{"arch": "gmlp", "width": 160, "max_steps": 30500}
Rows from block 3, named by matrix and row number. Rows with one number belong to one neuron. Each number is 500 + 50 x the weight over its row's rms, rounded and kept within 0 to 999. All counts start at 0. Numbers have three digits each. After the name is the row's rms in percent of the matrix's.
# u: gMLP up (value half) (model.blocks.3.mixer.u.weight, 240x160), inputs 108-159
# v: gMLP up (gate half) (model.blocks.3.mixer.v.weight, 240x160), inputs 108-159
# out: gMLP down (model.blocks.3.mixer.out.weight, 160x240, transposed), outputs 108-159
u.61 089:588644523438460559433494565437487482477488474544545490499519514465542533539458638431435484468471475518598502538480496556430596454577464430551520584484588458
v.61 103:560483548541441423539433492527427476415484486526477550534579592537394553558514535424537480509448502521596518502443478442494524433562568521416538487493510501
out.61 098:472563458528502479486499474495407543557497520497494517506433476605527429486493429413457448459575552523533610506496494529541493634505504494465480354481492474
u.62 100:391534570614541429492504509520520547570561516387462582531470526427506526524493465550509593481482513537531464501536335551496499456609447529511471396380533465
v.62 100:516506527408565463477530386591551421559498475511473544555450481615484459562664503519611605422493505492446462461465445578511474455529466481495542559501563558
out.62 101:498469466363522563543541507575564505475486480542525386533492587488518522437453481492419505519466484542447586467541631342580400473445449443470480565575460507
u.63 107:551518513462465416541488476616484478506458517550574599499436566419506468469535552488413475379433535552439448501575535427541569444528537483467457424545495557
v.63 115:548454582512596511485509523494520526471512505539532588425551545385468559481549487532412415390518482616544525399493464498492474388462512529403458536601496479
out.63 097:533477510463490556477451517442579384473549548534543570538478530476519504490536514441503526506480441519519512370496517463482458466564490560417536523534525515
u.64 089:523489471542589568425528477533557470484461514455539579511549517503526430474536546501561573534457553473510491438484473483468475510413395528516551475514472527
v.64 094:556454534514528389467486558420465413515561478474556447514513487597505472512539410435481484519449543482505525498489488514450388436442511587482505469399456437
out.64 100:528494479445436576533635465505551478564533507614561512422537557531468621525516510547455512457534492595405454646487601430516517499591525472488467481462450567
u.65 107:487541556467441487416527514381502509505386493499435491509484467538523487454510516504507458466464409431555489497486596426424479454660487474529538539446442587
v.65 111:476597446595469478541452539462483487474548534461553488575503545593433476509556552514416521459488462481491520448523476535539464517561415424425589467579615446
out.65 087:567381511436525601552516436460495580539505520492440534375544460459487571487511654455470552465518605473459507550464495478631464501504420630527513496546522563
u.66 089:446507524512536602510574519527493468515546558478600567509359489465545483457562445427515481498465515529464508443476443527470534449498453458519438484524485494
v.66 096:426544467537527441569475498518504568451480485377454536586495538448555582538454494551520590510499474483450518460456460589543469448412461574470528461431502481
out.66 108:594469384548546555515527578468536545481541417471454501588460487543531454546567591465542519443430487482468539500505552532466483571529492474484531418534454486
u.67 098:490545441518631520485550442499486521490444423544580461397553534469478532499448527418499518630443481466467592483428427516470496452496454470570472532474527552
v.67 098:508486548413485361581535566432457487611459443434460634491476455507519487437471495500594537513543411498525534473521451502464480522481462403557445558457516561
out.67 089:529493538491526503473474573455483429506487491501488518540527581446519434556454531416548461494489598429499439489464397522424508475515414564374483520524482493
u.68 105:424498399474448511401606478543475519497520424602528505529518523512482516594538461478536500541541539545474561464466536493505462519473509429499507466455493465
v.68 113:561518559474500437544489479505469608473501440490500490471544491451528582581534604360507454520534472623473497479489563527493426426426545463556458428453453538
out.68 106:475512524537578405548470455513454555571475527450448434553445469411504426568511559518425471466501442440532441472593417438382461497473556576397465455577509528
u.69 113:446492457581533516416429456502444481542468511549480599526552493423526468496479436446516554583477372471551488446484568427587484493498463308540545544541559500
v.69 085:488495479526573545465557450461490438588458599480504499426449422549395493500480462436547443500429435491632574428462432514519499460548461483542511521532526489
out.69 105:462513474485466535619453459490527437531456560527566549583524498532487526472519561499537427409488508460416489538459540513456471481524545450546445545551545442
u.71 102:424557493585501494546473521426467559470395484511516450494590571550481515543519537537481560503397447481382501561637549471486478500555488521427467441530489503
v.71 103:527453505567510446479482438476460598524449512511497479571526449505557483522466425477523607572449368496489483455443494500509492511451499515565497558485516458
out.71 121:461436469518512526551437499446474560485464493571410520475511397469458636585438488493475454538544542441475538422460523475439504478400497463392538566494527504
u.72 101:496400438572495464531486569393483407532412447498547551491514396534525472502459523437451530411586501557509506462493451564507505517425440493509534500528543507
v.72 109:473519583553476495463489498519564489443519505486502562493530468561521538493463534462488397361627567528585488471456433499527533420477473521463582538444536532
out.72 093:468517551509445474493575487528486479561434456610488528468479493456478580568538574580487470488555467412490496509391448479479565497493494499501531484531486457
u.73 106:476558478440509605479451539506588448526571375531483447542518545458512558526506507494453513533527488520410464449413545388557563517586501517477495471585547596
v.73 111:598512548472481502507487538418571438507479563587502535465590580414577501418465510461495527531396425372534526454494526484441475454610524505488486452432525484
out.73 109:547451493507423523490456441483522435412483482510529528445479525588518438447503498526569622432383504519562541511484494496509508536463587508505496516535471461
u.74 094:454433625486445438536604443446419466503495557483416443549568461467462556520387366520537645522489538449485488535462399398434489530498542440496490503477473444
v.74 092:413518453529466418456501454518539485454428427527501511392549349540606481489505439473471561501549457466468448523555456486545513520496440573411522498437412510
out.74 104:460550493445511570498449429506540513541467431337455390483491536511580533559514555568534542492487485502539601480550518549528450508497484595466416440536467409
u.75 093:438470584509497507562534422475469474589503521484563511429469512457563469480596478575533520520500534614524544411474452555442613507510456554493475479460492449
v.75 103:560432490494438522546495584497389514587342520477378477479498405450468521574587537609507508542458464418547511458439461486478485421387450491545581513553585518
out.75 097:504560459538497540556467506462455470534488522447481451485429511454497536515540601441505545393468489516467472467491562500513441535464463506412472494521518504
u.76 108:568528543595521453362506548470532541505481519494464464477476544423422480457560563511497500496428522512510432497447418471460517476525455494540444588530504445
v.76 104:569365573576588472479568507400499521550489502527480555415536518494490509507520510538455557535506461623414397453420491484460459411532491506506498553588501477
out.76 106:515428441536530519496441522507577525388558507557611528569396501501481470542517561478498409478488520529535512535546590555562512502578502615422496507625547461
u.77 102:538475461577464486560469504521431483433479534537531599488533475445460563450495553429465545446557452519580549536530403574480531559533433479476534516462405480
v.77 102:525479530509444494528489566500471444488410514494487494452526449430436512459444483550534646444492435456521492490541456540552435516613464467510573478529547494
out.77 099:554457468490538478468487476541598535468456595469497592551604532574434490473432494457513466529551537551441538471507460383578501490470585500522407451499489493
u.78 100:516552480543509550462562499509490456533517489474497568559523489537544460448453473549536567558432353527509573473517468460463430530505493414580533501460466397
v.78 099:400408491505506523496449448533396468463414487544534458520540466474532450546431455423510478502495448453515486536481408461499460466549415436411518558608464500
out.78 097:535477499514469518492522456470475460495490497451460492506470537521586579595479546402516478371545509509410441535458492567462595515558570460503459504515601545
u.79 093:408383473480470518505630515448464553518508442393575588476623450552496513510360496505500578490451451553474553475478481496439497497404521391536471492494547533
v.79 102:463495470565497422481442465552448480483462515467474522480526403506535538576436608496469542517488403531510484503471530418548445454525486432545630506485579462
out.79 109:505503626482506441515476490495524512548512480482507468499523530425587638454441561540550514533548438518402455532519561503488528521519512506519471481504494484
u.80 099:550432523558494524461492522454487539467411466523464507652419490516490567506419575544544420469428373513470515552525490490501528453490431482508417477484550610
v.80 109:492499458534527463584520449560600498571459474490480479464507488534424551581472550559524511453470459452488562443475539537595519496489554382530590472364529627
out.80 105:536428461463446541475434522624507567461464526539478489555526465522558562441432526490475525485436615540583457536438388477489495484465539497410557578561429417
u.81 101:481584447599534502530471478507472549475520572487509557505512480518439563542459388519455510493444568506526449545517388388491532482500536509551592449459455494
v.81 085:575473482594509547439493577558472581475435478441497541490528465386483529526565491589527443478545509530508484432453429523514546478510513528584527532504499560
out.81 095:519481523448536563501592509468590451514354490513466447468505503518523550476495608406415437483541436457460532532471589462502567497502483474452479427529553504
u.82 111:464436603548504457440533474412537500492504413493516569527532536475562535507536561489567500567504629526439515449384379418471481527569482577551538481447498569
v.82 088:515366611578502526511471414502539445497506548490473535580511381447524476401406422507530588508501440513421441438506525476555511556591466461448499424543494551
out.82 101:428502526503555449535486441484519528534430557458514546438443446460544479513501465521572647523450510500481453495591467498479509495401526521492498494598537444
u.83 107:425538625451532526479549454464397507524485516575449440560553514490619420513445473495459562582446506504428510527446581497529473558588448483534546494427503484
v.83 111:447413558629549463456577525610448474563453477486483431495424530462462534478485417549535523604470461452541557551383427504501480535476566507491437545426463567
out.83 112:503518450486498579559491516488572518505436453457566498487509467492566592490477554576588474499421488464554599521500433510452481462433459503541449539521521447
u.84 103:482493339455511456462434496475488470469459485504509514490486488429469505465483494518556495482578508461577523535493452519465464445553553465495483560528465567
v.84 110:452471492488478494475477495479480539492592482546490540474503584465554404533445525636513464573500471516526522475520414510497565450506505488499468560373554475
out.84 083:444525553503441491552445473389417478540593489454518484419469464532472565498590498577531561502492498478447518431468508548552468590437549511556504500558482544
u.85 100:465552427496476507519481503605500471504456497452479550547502451453523587527558403551420548468524449470522414618505485423442526483490461470521533495532502356
v.85 091:401399444534667532450505521512489453616479542497528508478587501402501500494523473425536481573386474513517492467492482504544518503568534414584488498485477490
out.85 100:458512428467572551487537504425531572473528470540508561450424481586487570466368523486527437482505521508549478513494582551520423518580412452483490454517470474
u.86 097:499542556458575471472594535400506528501473543530415553485556453407421439511534506548484534507464463500480504448518453578390549500525459453459439518496563461
v.86 103:515410465498398423481456486495568457602545493520445565531421443437467448452401499470514527636524457536441590541521452509605497539510449451548498492446444558
out.86 111:520524488418336461500543567514482468555466494517583479510522457528471436563478519465475550561464486542591414435487455456524464436458462500524458489457529492
u.87 109:591558493527529474490497525509567637554518489448461601495529588481486390478423438481512500401482474535376473526459572514496521563526495520544461484643547525
v.87 092:510598468451555403565568462569510535518495473500505507479516510516433459519550523441562508502448549521606549575534562608547490519544549502522411521418527459
out.87 105:524457467416471546455518539536437552367481491540535526578408457432475547538460497554621464482568505542532518504584479478430440507537524502373450570510531413
u.88 108:469433526525448469490406576455553485515421511441560504477511391503604573538480466523515497508611492555489513441443520613378483507459430563553503544457490452
v.88 099:500448586483554503530552499492562568501546508422562453394410453515522541654401532506523508424551549593519505447500502373553519483402500476536576516435537457
out.88 076:545550486518527455565557577515589524516414454447466440443521550452477535569474468575530452501607440519497547446486451487508626395516533488460579510437612428
u.89 093:511559413468460417586504518559547393475518493483415496436550474507544441503457520423474459483494473469530519471559470468542536548514463546587505529431499538
v.89 106:457562488443475493505450571517542534440535434497489480445601516473543430563494518505444416457496447518574493433511454463556500426535558500519491543405503548
out.89 098:472471548558463502465507483510475449451542460578594495449541482485508486446477476471510486573538435460461498524470509498465455468579473527511571566449496574
u.90 100:470402481523596474458421488470470425560358465496462589593424499475506573571558498519465567454515457518545483426457490491564522463409503529567520559539485449
v.90 112:562395545460429424528399442456425517569457484556486504506537503439539530544572602409523520559458414548479427468543464470418494396497515484563510563519570555
out.90 103:444475467476529506469473416466435565520496543516520533505484552513553534591520501498555522470513430458407482435479441449596356590564571530519425508471527464
u.91 104:586537413459574551526394527535424529436496516580459477538525502447369495521485468533506494539488500433433483520549462513434474473477542433550506529521501511
v.91 087:535509480555542405501554522517495521426525467553490468481513445551482454529517481507562531511449517566544504433477490498536623500514475413597565527485487468
out.91 112:533449497486427528462438526492606550533410475463434498549455504565492463480409595459513506549437495543536538540514557480479447544549486469389567501618420486
u.92 108:521431439503567530485514475551491464466614503598577539464412537452489523511525516472472513421535500577518378507610551486540597479537434471400479551527484523
v.92 109:557459467580513458543438479523481460459520500515477613451511441521490445480521512443515392480477373459562449479478468518550523435558484480543522480481509546
out.92 081:509505492554445501540519595530434510540531447526559504595432484478566494531492407508528413466502515604519606591474466550524486500447490489536485495576443418
u.93 099:481545513484537535564598527538463438562454491485500541461392595519474427445413558489442476521455471429501460499414500504535503505397481529508588486494543490
v.93 085:496538518512501454569470499516454577474577576518486556483486375504444483533510504484429520553433422501538498503496579528581500481472549477507443452396443545
out.93 101:547509519483459502535501530474451506528418508461407504481543569451568560397598531454524569523513500612392490452513460535491595534520473441445521483470449464
u.94 093:531549505542513387513554446412497527449485500459476486593406421553464502536420521535560506477549518568486565475481461528620415467495495448607519522546560533
v.94 105:431464507544578519510448413533443522510541457472446427516468467592474498501460534502558509545410439597565408473479466602573427486455535501536451581501487469
out.94 096:473526526399487420585534494507392518570497556417536469518431442483569551424558550504513564448509448420480448472529497454474449541484504443501416583558605465
u.95 103:436570498541481454407480493458479435477400455546523504465652501478528438496457618459508506480425430531502552445531474489459614533498438478578551468568540647
v.95 089:563523545489504543514449483464453557554461409498571506536509457508524567512475430458473622557539448529459422428447504486568535462424451519447481505451419581
out.95 105:578424464494452564515482552494524501454560534481597447578483502462548599519399413403479410509584507427493449463502405509534434513515513477459475542519533504
u.96 085:509479522594511541541534524458386548489581519439502553572540481453477554457488442514492563622534456457547456487544398515504487488522579553536577498428485518
v.96 102:502441551471518447569489527484526565495402504512474492597587502467486498548438442467518563483492499471549528526386483495485527416450548475474577585458506493
out.96 099:525567507541460452599495500511607493513523510439526359467486544499477456435603515499443477521484458666430552450533557451460433589466489470497469434548539459
u.97 098:345529462485582462589500583364504445534526479507523480485555401393408546427469509566562538557516448594534385553598504509504462487451512481565493434418500424
v.97 095:535522420405523466576571515472527477483415596489489547539537403453524602453524555496580570560555378531481486475505493507543477438458483464494445513440523537
out.97 103:493471632504490496558524502459447515423494515510482384436473529527568377587553502508530483503504436488474615435482536529454508431487438487501402501501536462
u.98 089:531587517506534466431508580494477557545478545475548527517541568425545413525464590475566478511478502464476422513578543452371535453448397452487586508549491483
v.98 096:550474505494537476585469535487465537526486480489490517455472456491555537542379533433586534516456548583496498479478514541517471491355526591497584484424492438
out.98 100:549472496442490503538494510493525504582558478399462430512541501526508432526548503598478513534517576533462588480613501532530514553553501587480485495473414469
u.99 106:464449556511550514503445477457529515392526506529481508545598461526550550548389475425466497439517487433527515476568473458588520456411451519560557427589467531
v.99 099:420448477577451575570504487474459515474471396550427484502483510528480485566408466503512453533509385534478480473429491429538474464527530437462498508484574544
out.99 103:551468499567448451560567466474533526534498586575478567546386544470498496448487462570515406564531530520466489452414579481535536520508536443516531470419561550
u.100 099:434462514488525436430441528475496498550553536552452557551571493523470455453516555444511543643470525517539545439462494495519445589579513586510405513382448514
v.100 103:430517417577489459521507463522506481480484424496465477495538496594509461527574454514518522579463546499627583563514506477544526438513535537436467516530447524
out.100 094:524446474531517548548526516427562481534508476474516410515528519524433488495448509544501457493462481560476567520403412444502523457501536564507465588500459485
u.101 112:476598481435502469592468508481502535442554521457463528506561494449583510475529600487520500493454406556566501445485510523528526461597510411572562571538552443
v.101 090:499410551489530475422501475488420521536459461536431514559522416465518491542538539465511566533493417525522554418518467438461424567498463471593519542558524494
out.101 102:567525525540446571502388458507495459433528444543421529505462558523484499533537514411599598452625481507503510458486503419401553515526519500449462517523478513
u.102 091:460562415506523460561516440537586483494528497503544514634367519599512444495532480466512552464507444490499449453476481429466571506488537469467503608493569536
v.102 109:545524471496604495494486518449489503492424565553542497402525484526508535535468441579447523470424437428457570540436483495455446556455457539400519439330464482
out.102 101:522526551515456461479547533466560543466494490533499428511464380504554537542376550567538530478454488562500567461440575585479424493444527482465433506486475477
u.103 096:466521552460421490579559515465414453486492492429522410484519521536594414563424524389463525459437495518550560444533445482471538390449516496527567509475434493
v.103 110:489494483522471491499531571420485437508448460526482540474564581411505483549598491476394433447533530672559487437516432482538513483565524513488530530517491428
out.103 097:587536457472537501553426579569537515478445451499480565507458547507544439512504451444388445483471515479594540556432661500474507545470521467511454536483468475
u.104 101:528515562518547494478467533456553508587508417508492576554454459408544452584569487511440500520535502532519419476527540548584507438401500539466544466530410473
v.104 105:443450524543530512455501590411505480558403544519509453527533383426488490494506479563518518479511470493457535441547477517506455505520484447483480493539605561
out.104 095:474487502572439487460461497501548473524486469457454438478581483413526521547547513442530488457407494448466537468502547448393576519569449549411424531538513500
u.105 091:507548499508509484461475605572505551575498417360566509485531487485505514491445492576426483554488482576573456558491395552535548480590422484477567506439471474
v.105 084:539493489471521533471450535527464410470495556519527446546543351410448494508472565514559545530433420510550545487496451506493535474482490387525504433452509547
out.105 096:494557551516449499477515481429453551467488543447469542530518540445487548573574428458491520511518492443532527515532516525521491493517589594436470486508517475
u.106 100:467541473604464386472469608571607506499493529499487478451513579492433537560398437538496471611440552445500449480526380531509514393533412405524538505432480478
v.106 091:496512489531515586503559556404451650570507526466485537405588466451443519481543518482467548340506435522543535488534497486465519511451435488484494483543546475
out.106 090:558541497515464507464505402434480409546433584496480430516452532503551421502523514503466538509483460495464504434602554522522379627477495481433520483507572544
u.107 100:618502520394487483501423524529405474494455446526451475517520459518483439418545513528556491456555547517517443446430481530543550484539563515515534544448546462
v.107 103:481503480537505446491469465463491461478462491499606478458460443505550492459495441386547522508431418487486472498458401507472468480561443544379508508412571538
out.107 104:527393460491478556507618493529540514456517493484599451599526506561457520462494535540468575479582430469512561483498605585448519384498452471528550470534457423
u.110 109:431606479526560509493540538553528519497461371463584547567463537512530496491479427599475486508522519558425502411409574443489493495491565549495438535492455560
v.110 085:444518453509575464484616547472462539469504531508447463441477450461551494547463523566509620537524459629539465454433485604484490508557552468539466593407479532
out.110 106:548481478413488466526480498541562443526490581608556574484482512531545572479498519570551557452469467559592488560567469476506532542502517537478440537582566482
u.111 105:487442548571450513564551401527469445576493483570486535510453500542487503487421548457458482551376397548521499397464481478492437502514542470571546572508536464
v.111 096:473448567567596430512519488471573510476458433495572487485579554530510578466469434467556486519497546528515561502454497501433440344469532490386475422448490531
out.111 101:520499526397468481495445561503535528534466483428459508575437485442489558444486506509549506576581486456492489418467464556537605480455570600430562535552484433
u.112 102:447492446513487430457466461483492479477435438489580534514475527454527521553392451522543458430487485456501572578397402459570526498489375476491487437551518453
v.112 105:503570481440505423586593496511433516558467452484436467520484412461524532530427519379593488521537450474537507488412482561517523468485580467517503487468504508
out.112 088:556478563465448524410508546546468467398497587411400500467435448559525466463550569588579515465588559452501514441490467490445483564518520474458501489437513417
u.114 104:565407443412450498482460412380556515433490460456478529444445503480437506501425569536507487496516490491552416577457427526483486479524472485555536624520511603
v.114 103:415518540471468506510517471446494490531432453542545525529525563505582514515406544590486539537494435536479442460478468556450540541467476499479496392363558469
out.114 078:500452560367468495502412446423426524396554549571515437465421406483575454504488448458459508497522584545510438474460533433583467519485597528558531504618532438
u.115 095:508569478617540484484550561471438460537535496514464408476564504511542582564487522452545519570465472470641424575504412498552507465598499450509525530514617458
v.115 084:525481494499523476476552546510514475522417519531374495411558452497527548470438539445451562454521452491574488472442467504445478438561471419435512392450484511
out.115 098:499469505470442543461550542537579522483657537456523475457483464488520477509550489432419432484527477556506492439515546548471401505370531502440452450433579500
u.117 094:525493502520511526399500558533631541481517555423512588515547518451473508457481413455518479531451502458505470449616410495555579502524426410485607494481492520
v.117 093:532405551498618487563584456549497535496498580486498496587508522419469578455523537491446594570430426444616418454456494585496527422529499522578526477471508577
out.117 099:537499444478545454539537571507506531508448407597425438437531571455553481519432476523489536482533468500481561453602542443540465540514512573553504424523502517
u.118 104:507523506488563541434492536382568459431635470601656578513542375468459493515485580580534555535460472516514493440436520523551451478607511472531570467459489450
v.118 095:548533535506574466556506472459613521466366519478426314444498446418500524518434488474466569517482456505557493483449510469413452359477464471508438470413455547
out.118 091:466457497485476430506525448508445455446469470505498464494501465544559582493571425487481493410541577543526514478517442579428468507456491577453501512425483515
u.119 093:482496576478541528466548500536431517518414478399489549454423534432568547512576525563506571569450523629432527393471407532516539460448517520528475490485490471
v.119 112:460390487572557456479499576530506431512499453532535510535483546584517496510395470468540400507403495483539502473491402410482529484448447454416524606440531500
out.119 096:435549494521499553520488582512552458577519497496417596495464512565530509574541506444539472460429480468442469396477562467397544525497492555488448515423488458
u.120 099:573443524475468459420540596510471465481555500445524510508483556416433547541506444610519529540458497524499553457539471457536477559505520448546454637571509466
v.120 111:472516506410538459513516475485431437525438575484454477499464535524494526470442485459614570585512482478503499510441467452505482449491438434535428537464471512
out.120 110:491520519460391546490517515451525552460487543481491497530604402580446508463517575507443561508435589448488485491486472625500475495531429476505485496394497490
u.121 090:502578568650512472572516561489510519595508593492439429561478532459453464549495476517576564518460556515553469558582413476497484492602421547570527421484488390
v.121 104:523514477499478410567426450460500492385479540484430529519475492512442486537510503444537560448607501494611444524460472521563514426558486519473587493593476471
out.121 077:467471494452475500488512461591577527471411424531565452500600456454564435525466487471450570518528401550518557519487601445556547405401471507476582429412524517
u.122 089:537581580579470500556574514468525505483432568489481560564477493483441460568502490534530497588420519503510452539562396535552549534573410505515555439430573491
v.122 099:529482485549596487502495575540477526485560564425493542489486416572520468551479389545614551510525477432596443472519483522469551479461515469563548577445459502
out.122 085:486457582434468503438548513606517546449448421537438396486538468488576520485392480397474556465519443508522622448465588417506507485483477479430526491589452504
u.123 095:502445549499556486553508430534597439553436484445489540507580404502483499470500543600579576537522541530514465482460539436493533419470453445544515466510548480
v.123 102:500479483480516453549594542542545442489451499483429566456450423573565535674413578465520590529539485607416480484492512466560487488476471479486480533408477526
out.123 104:529524381473536466543539470468441545521518509481510457602569347477515452515546587517493555489524550543510471475508525553445496537407537547517463473486489478
u.124 093:498544444510477496504527631542498578477464445462549459495514445501478551537462383529456473561410471460577476444499587554467586518488573471465548556559565514
v.124 093:473520491570614527561545528561601536481493494435521596476498387476500507565476436476497557467481489520548444480446477477409466516486504471608473558483515497
out.124 102:472438478539537521490469513493476564393466396534399454490545529409595541524518513469492429476535543538540470560525472511498461502561419557454500477372591488
u.125 101:508457482399567558597398515579443573465516521519431474502505516435535575527598543436460576512457558525540546457491385531442521527427417461637486522446443477
v.125 101:488521444441531558584507475566461587490439515481535510420530470616461496480433484510518523501456458500502514495421531516524488437449550528515501467499475472
out.125 101:471450455503563519542520524441567579556470524516619509454457396463474421404495421553490472440568507525463478442481517513458558419489462573523380495410489417
u.126 102:473540514484445424438579426566596497492513478531556490557400500471434527504395490624425537557472462477534512463476516489516474465469499526442553517492492553
v.126 093:381485484532472435463553603554555460538504443493486602487548485498533415451342478478541439464446471490556546475502480492509557448523461451479542544510493590
out.126 101:542503530477523489447415561547484478518393552457472492491550545461552562447413401489493421594466493466532556503652479510555600546486489539432490545581552526
u.127 098:561438465535507497485515447588467386484479509511514443574545447541444460602404451428439466450475597465513407446476493519526460545508514487624471546472464557
v.127 104:477458555546534530455483591453505452498431637523531486542539432416526492543494421538476530470608495571510520483523438469491436457475499497432486482544530554
out.127 111:445539399503456592507534390475476526456577520538439505497520488451524444477503536448463475557602545477549556484531532524494393474639512461499561496477494493
u.128 100:409453524499500518515485459432387459491447556424546539584549514512500488519515418479522500537546530555577567566483495494454527483514545502456571499431466460
v.128 094:445539428536524428477453499479431470547439580479539596487516516408422437545484439493576548535525514525486505440491440554516506462435450528514505503429531510
out.128 109:559517501510526543540528511482515481536545524472519556412479518472566594525553498634439485434581563489424561428501452515464572455504481450453457473472553431
u.129 100:527504471491470468480517464481495474565394454423451529502566579440491481397466509524520443506526483574471475442490528452496430490529632542437432509497485403
v.129 106:474474508540611508516512534529501443491577513498429540565569561492500495546467469566553491477446443506521553453453452529410447427560534476471585565434535480
out.129 088:459478470477498509549435561514508512473474502505450498468544461493438565476416471556434432448487445384484471448529486466592584514572510455543540537509478572
u.130 099:503502515476478551369442512507535609409460402520440510566498516544506485536474472493582414514488440461526476562494515455480544512625454499471499470505516538
v.130 101:438519567522473410447529428451461452506504364444486392580509451506538523618558393484450465496467434443535514502470543453457449494503517472418497473424544493
out.130 105:479451528419486532530537507456535510412446480528476498439481479429530516490427475527407483401580615533478544530558494476489421495495527518440540501549495500
u.132 091:445520542472576533465469466591482599415509463446493473481580453478342546489416520555508561524429641458452522407512520488472419451424532462539527480497520488
v.132 094:378497540518498577522555560480495485514389480521554433477542462484557602527488432569490565567546419570430545473476496465461472528547468455457524501538481497
out.132 108:480524569447531439582438519492534489521486486404407495422495438525513515482467533417491586498561455475524497522492556490421514515468467560519496472442565497
u.133 099:494492476516466496443454551502504447504560483483521532441532487526522448520492556535597418437490517497492531425473540488499425411534485482602516580509597541
v.133 103:596542524496440511477532480563462444523464512433402519501482554488413511493502500537538502458424462477536408438465459577497535530505424519532518512438515513
out.133 103:536413576414506489608546447494558571465475512451448464529482471494551459486571509424468492562497557472478522408464530563526541519556499410344496482531489461
u.134 097:548463444515543477571434537565478489358419548534443520566486468540527502512471444508488383477438434397537452567586419488456502434504481441565494488570650578
v.134 089:507467533585531546574498496560460463624499520504486490500475479455418504508442482575465537554454504475555463558478500426491482555555502478468473521537519479
out.134 100:552409469509474474436482459598597567474435461529483484535533442553542537507427572516497430507455478584575489436475520536489476448412508507453415549530474374
u.222 093:543451419436470529485443498527529541523506497458462526573414549606479492518522542520439471433596515535488568487541518398462508448456494536439428482505519323
v.222 086:490535570488526453421519504411552512418569553504542498407393507587558542492508462502569429444444534493510471479454555409500528576476540515505505498575468518
out.222 081:462506400513444471463606589479534522575544536422535422513531458521425524439546481477529438597488466504489530540491467541439467504558545520376461463437416461
u.223 104:526520528502545526455569510591495514486568617478451609497477499582467463501592442556559443513443541429515494512452522490537520543573349481543526445517578515
v.223 113:552416606453501452464422466511500510411508426469551481608580471425438463506452473481529456480488416441541387580550430533493494517580472546519537591556475514
out.223 102:467494518501472488447535538527523476537472513464444421493513466473509515519477462472466433549432393484527587612466623551533498525439539555520557535494392486
u.224 096:508600610482506469471572500496482479506466398549433493456550539490498403576415509403562558525451520519426602447561449461426490490440473552542612418442454584
v.224 110:448379461514520445495539541533448481547531482455418458563434566539483514533491505498549512573521419443388411484463469516656511456537475418543614547418526538
out.224 098:494402484449515504558441433531536455562502411481417539450543508470515439517465552499473467517605515412473589534495518570459452468414527513469516469574462512
u.225 098:427548429627501456535475547481446512556536472457478555531508475469507543455536388556534613560507498590576458509488421524473512498526469457531519402440540452
v.225 091:596477551534487432452448526592504474539520520496498509517509375440508528541566508538477525469602504504524503495615533559506508465467497448523595517496505540
out.225 106:528562504444519538523540518485612477482538464526541434477499553502567521505488578442481459502551480550454562471512556361538556425449409475433427510501529545
u.226 100:532564404455537548447508429485489521527510513493459437584549508536566513531521462444467414543474469480465408559500512510445476463478465490516452520506418491
v.226 093:517430491521473444516572435537457508442490395515443485560584373507538486573516598519541541475463487440534511460448482517437535435496581513586607472384503464
out.226 112:423497471523459532535493437433546490497402545357397553554498351511431501516423530584452531474459476542527568484461444521556388517434508516521422457533449408
u.227 095:501459515531549491535524522567458465503496525500580517498427432503558440468508480458449463486514472513448534498597440420473593440516409562620548487578504482
v.227 108:527461531570482530467452510589497444456455513510500503578545478547472548595508435537523505537473432493483500427467508440424466532498466490446589519490537496
out.227 097:540467449531489592456356477546568546495463532478497618494413562516540563557536585528579485485557494569546520486438641592550480472564486517458466531574564586
u.228 101:553602560443555542512561457532502501555481443516565501553493600457511546510416513499509513468563524562469435475492473501423561511429478477637524534482471535
v.228 108:552438528480505435558388520505398498495414403529502552546624524476489465514494531417558523503453445485561587481370428487511510395580607459460530546545555529
out.228 094:474461535462404440537630478484461492529498545427461506460563503485506459402548480551509463502515479454445623449500483537484446472524456516458547380506551442
u.229 089:554629491426569483528512548555531539572577507481463520592450503501448601400577495478538485571377436476557460490513492479514509479480469519515552643473499494
v.229 096:467441513443455491474520487477519469595452539486466577443492480551466523530511531481490522556539506517447520528548503434536461481588483423497433472440547489
out.229 084:509514441587395486515476451464456561506472477532436529515525582419519474598503504472486448539542545468450519481445489471534501497525529439554492490575526471
u.230 089:512432519440545627426556520459342429504466539602502539536527498507454461446483471508528463503497502516385449544474483435489469578522449435480421443496528516
v.230 100:434472479541445530518471515462544493485489460493448550465489473379435452547480523416477406557470482439603349539517534515530632506473572579505454541563440516
out.230 101:500484509513405552473409450597573547426407413489392493499496487531506557486338529519523551503479541570529603573441442502434496463384515541437512551619461472
u.231 105:491526516485577448556519475542498538482493439513561407513559465510409562504484423553508554554434494454537431561431510461479460465417417391562523499452473534
v.231 097:493439545531516546613489510498502573545467472505533493490574501490476415503540487406532502517611451414469500462489508495498454509457544473552463531562562548
out.231 094:465492486490376486385517492451551465515424561525469490463511530586501520548504485516487490494505410458464585485586501497485559544579462484406513538493603472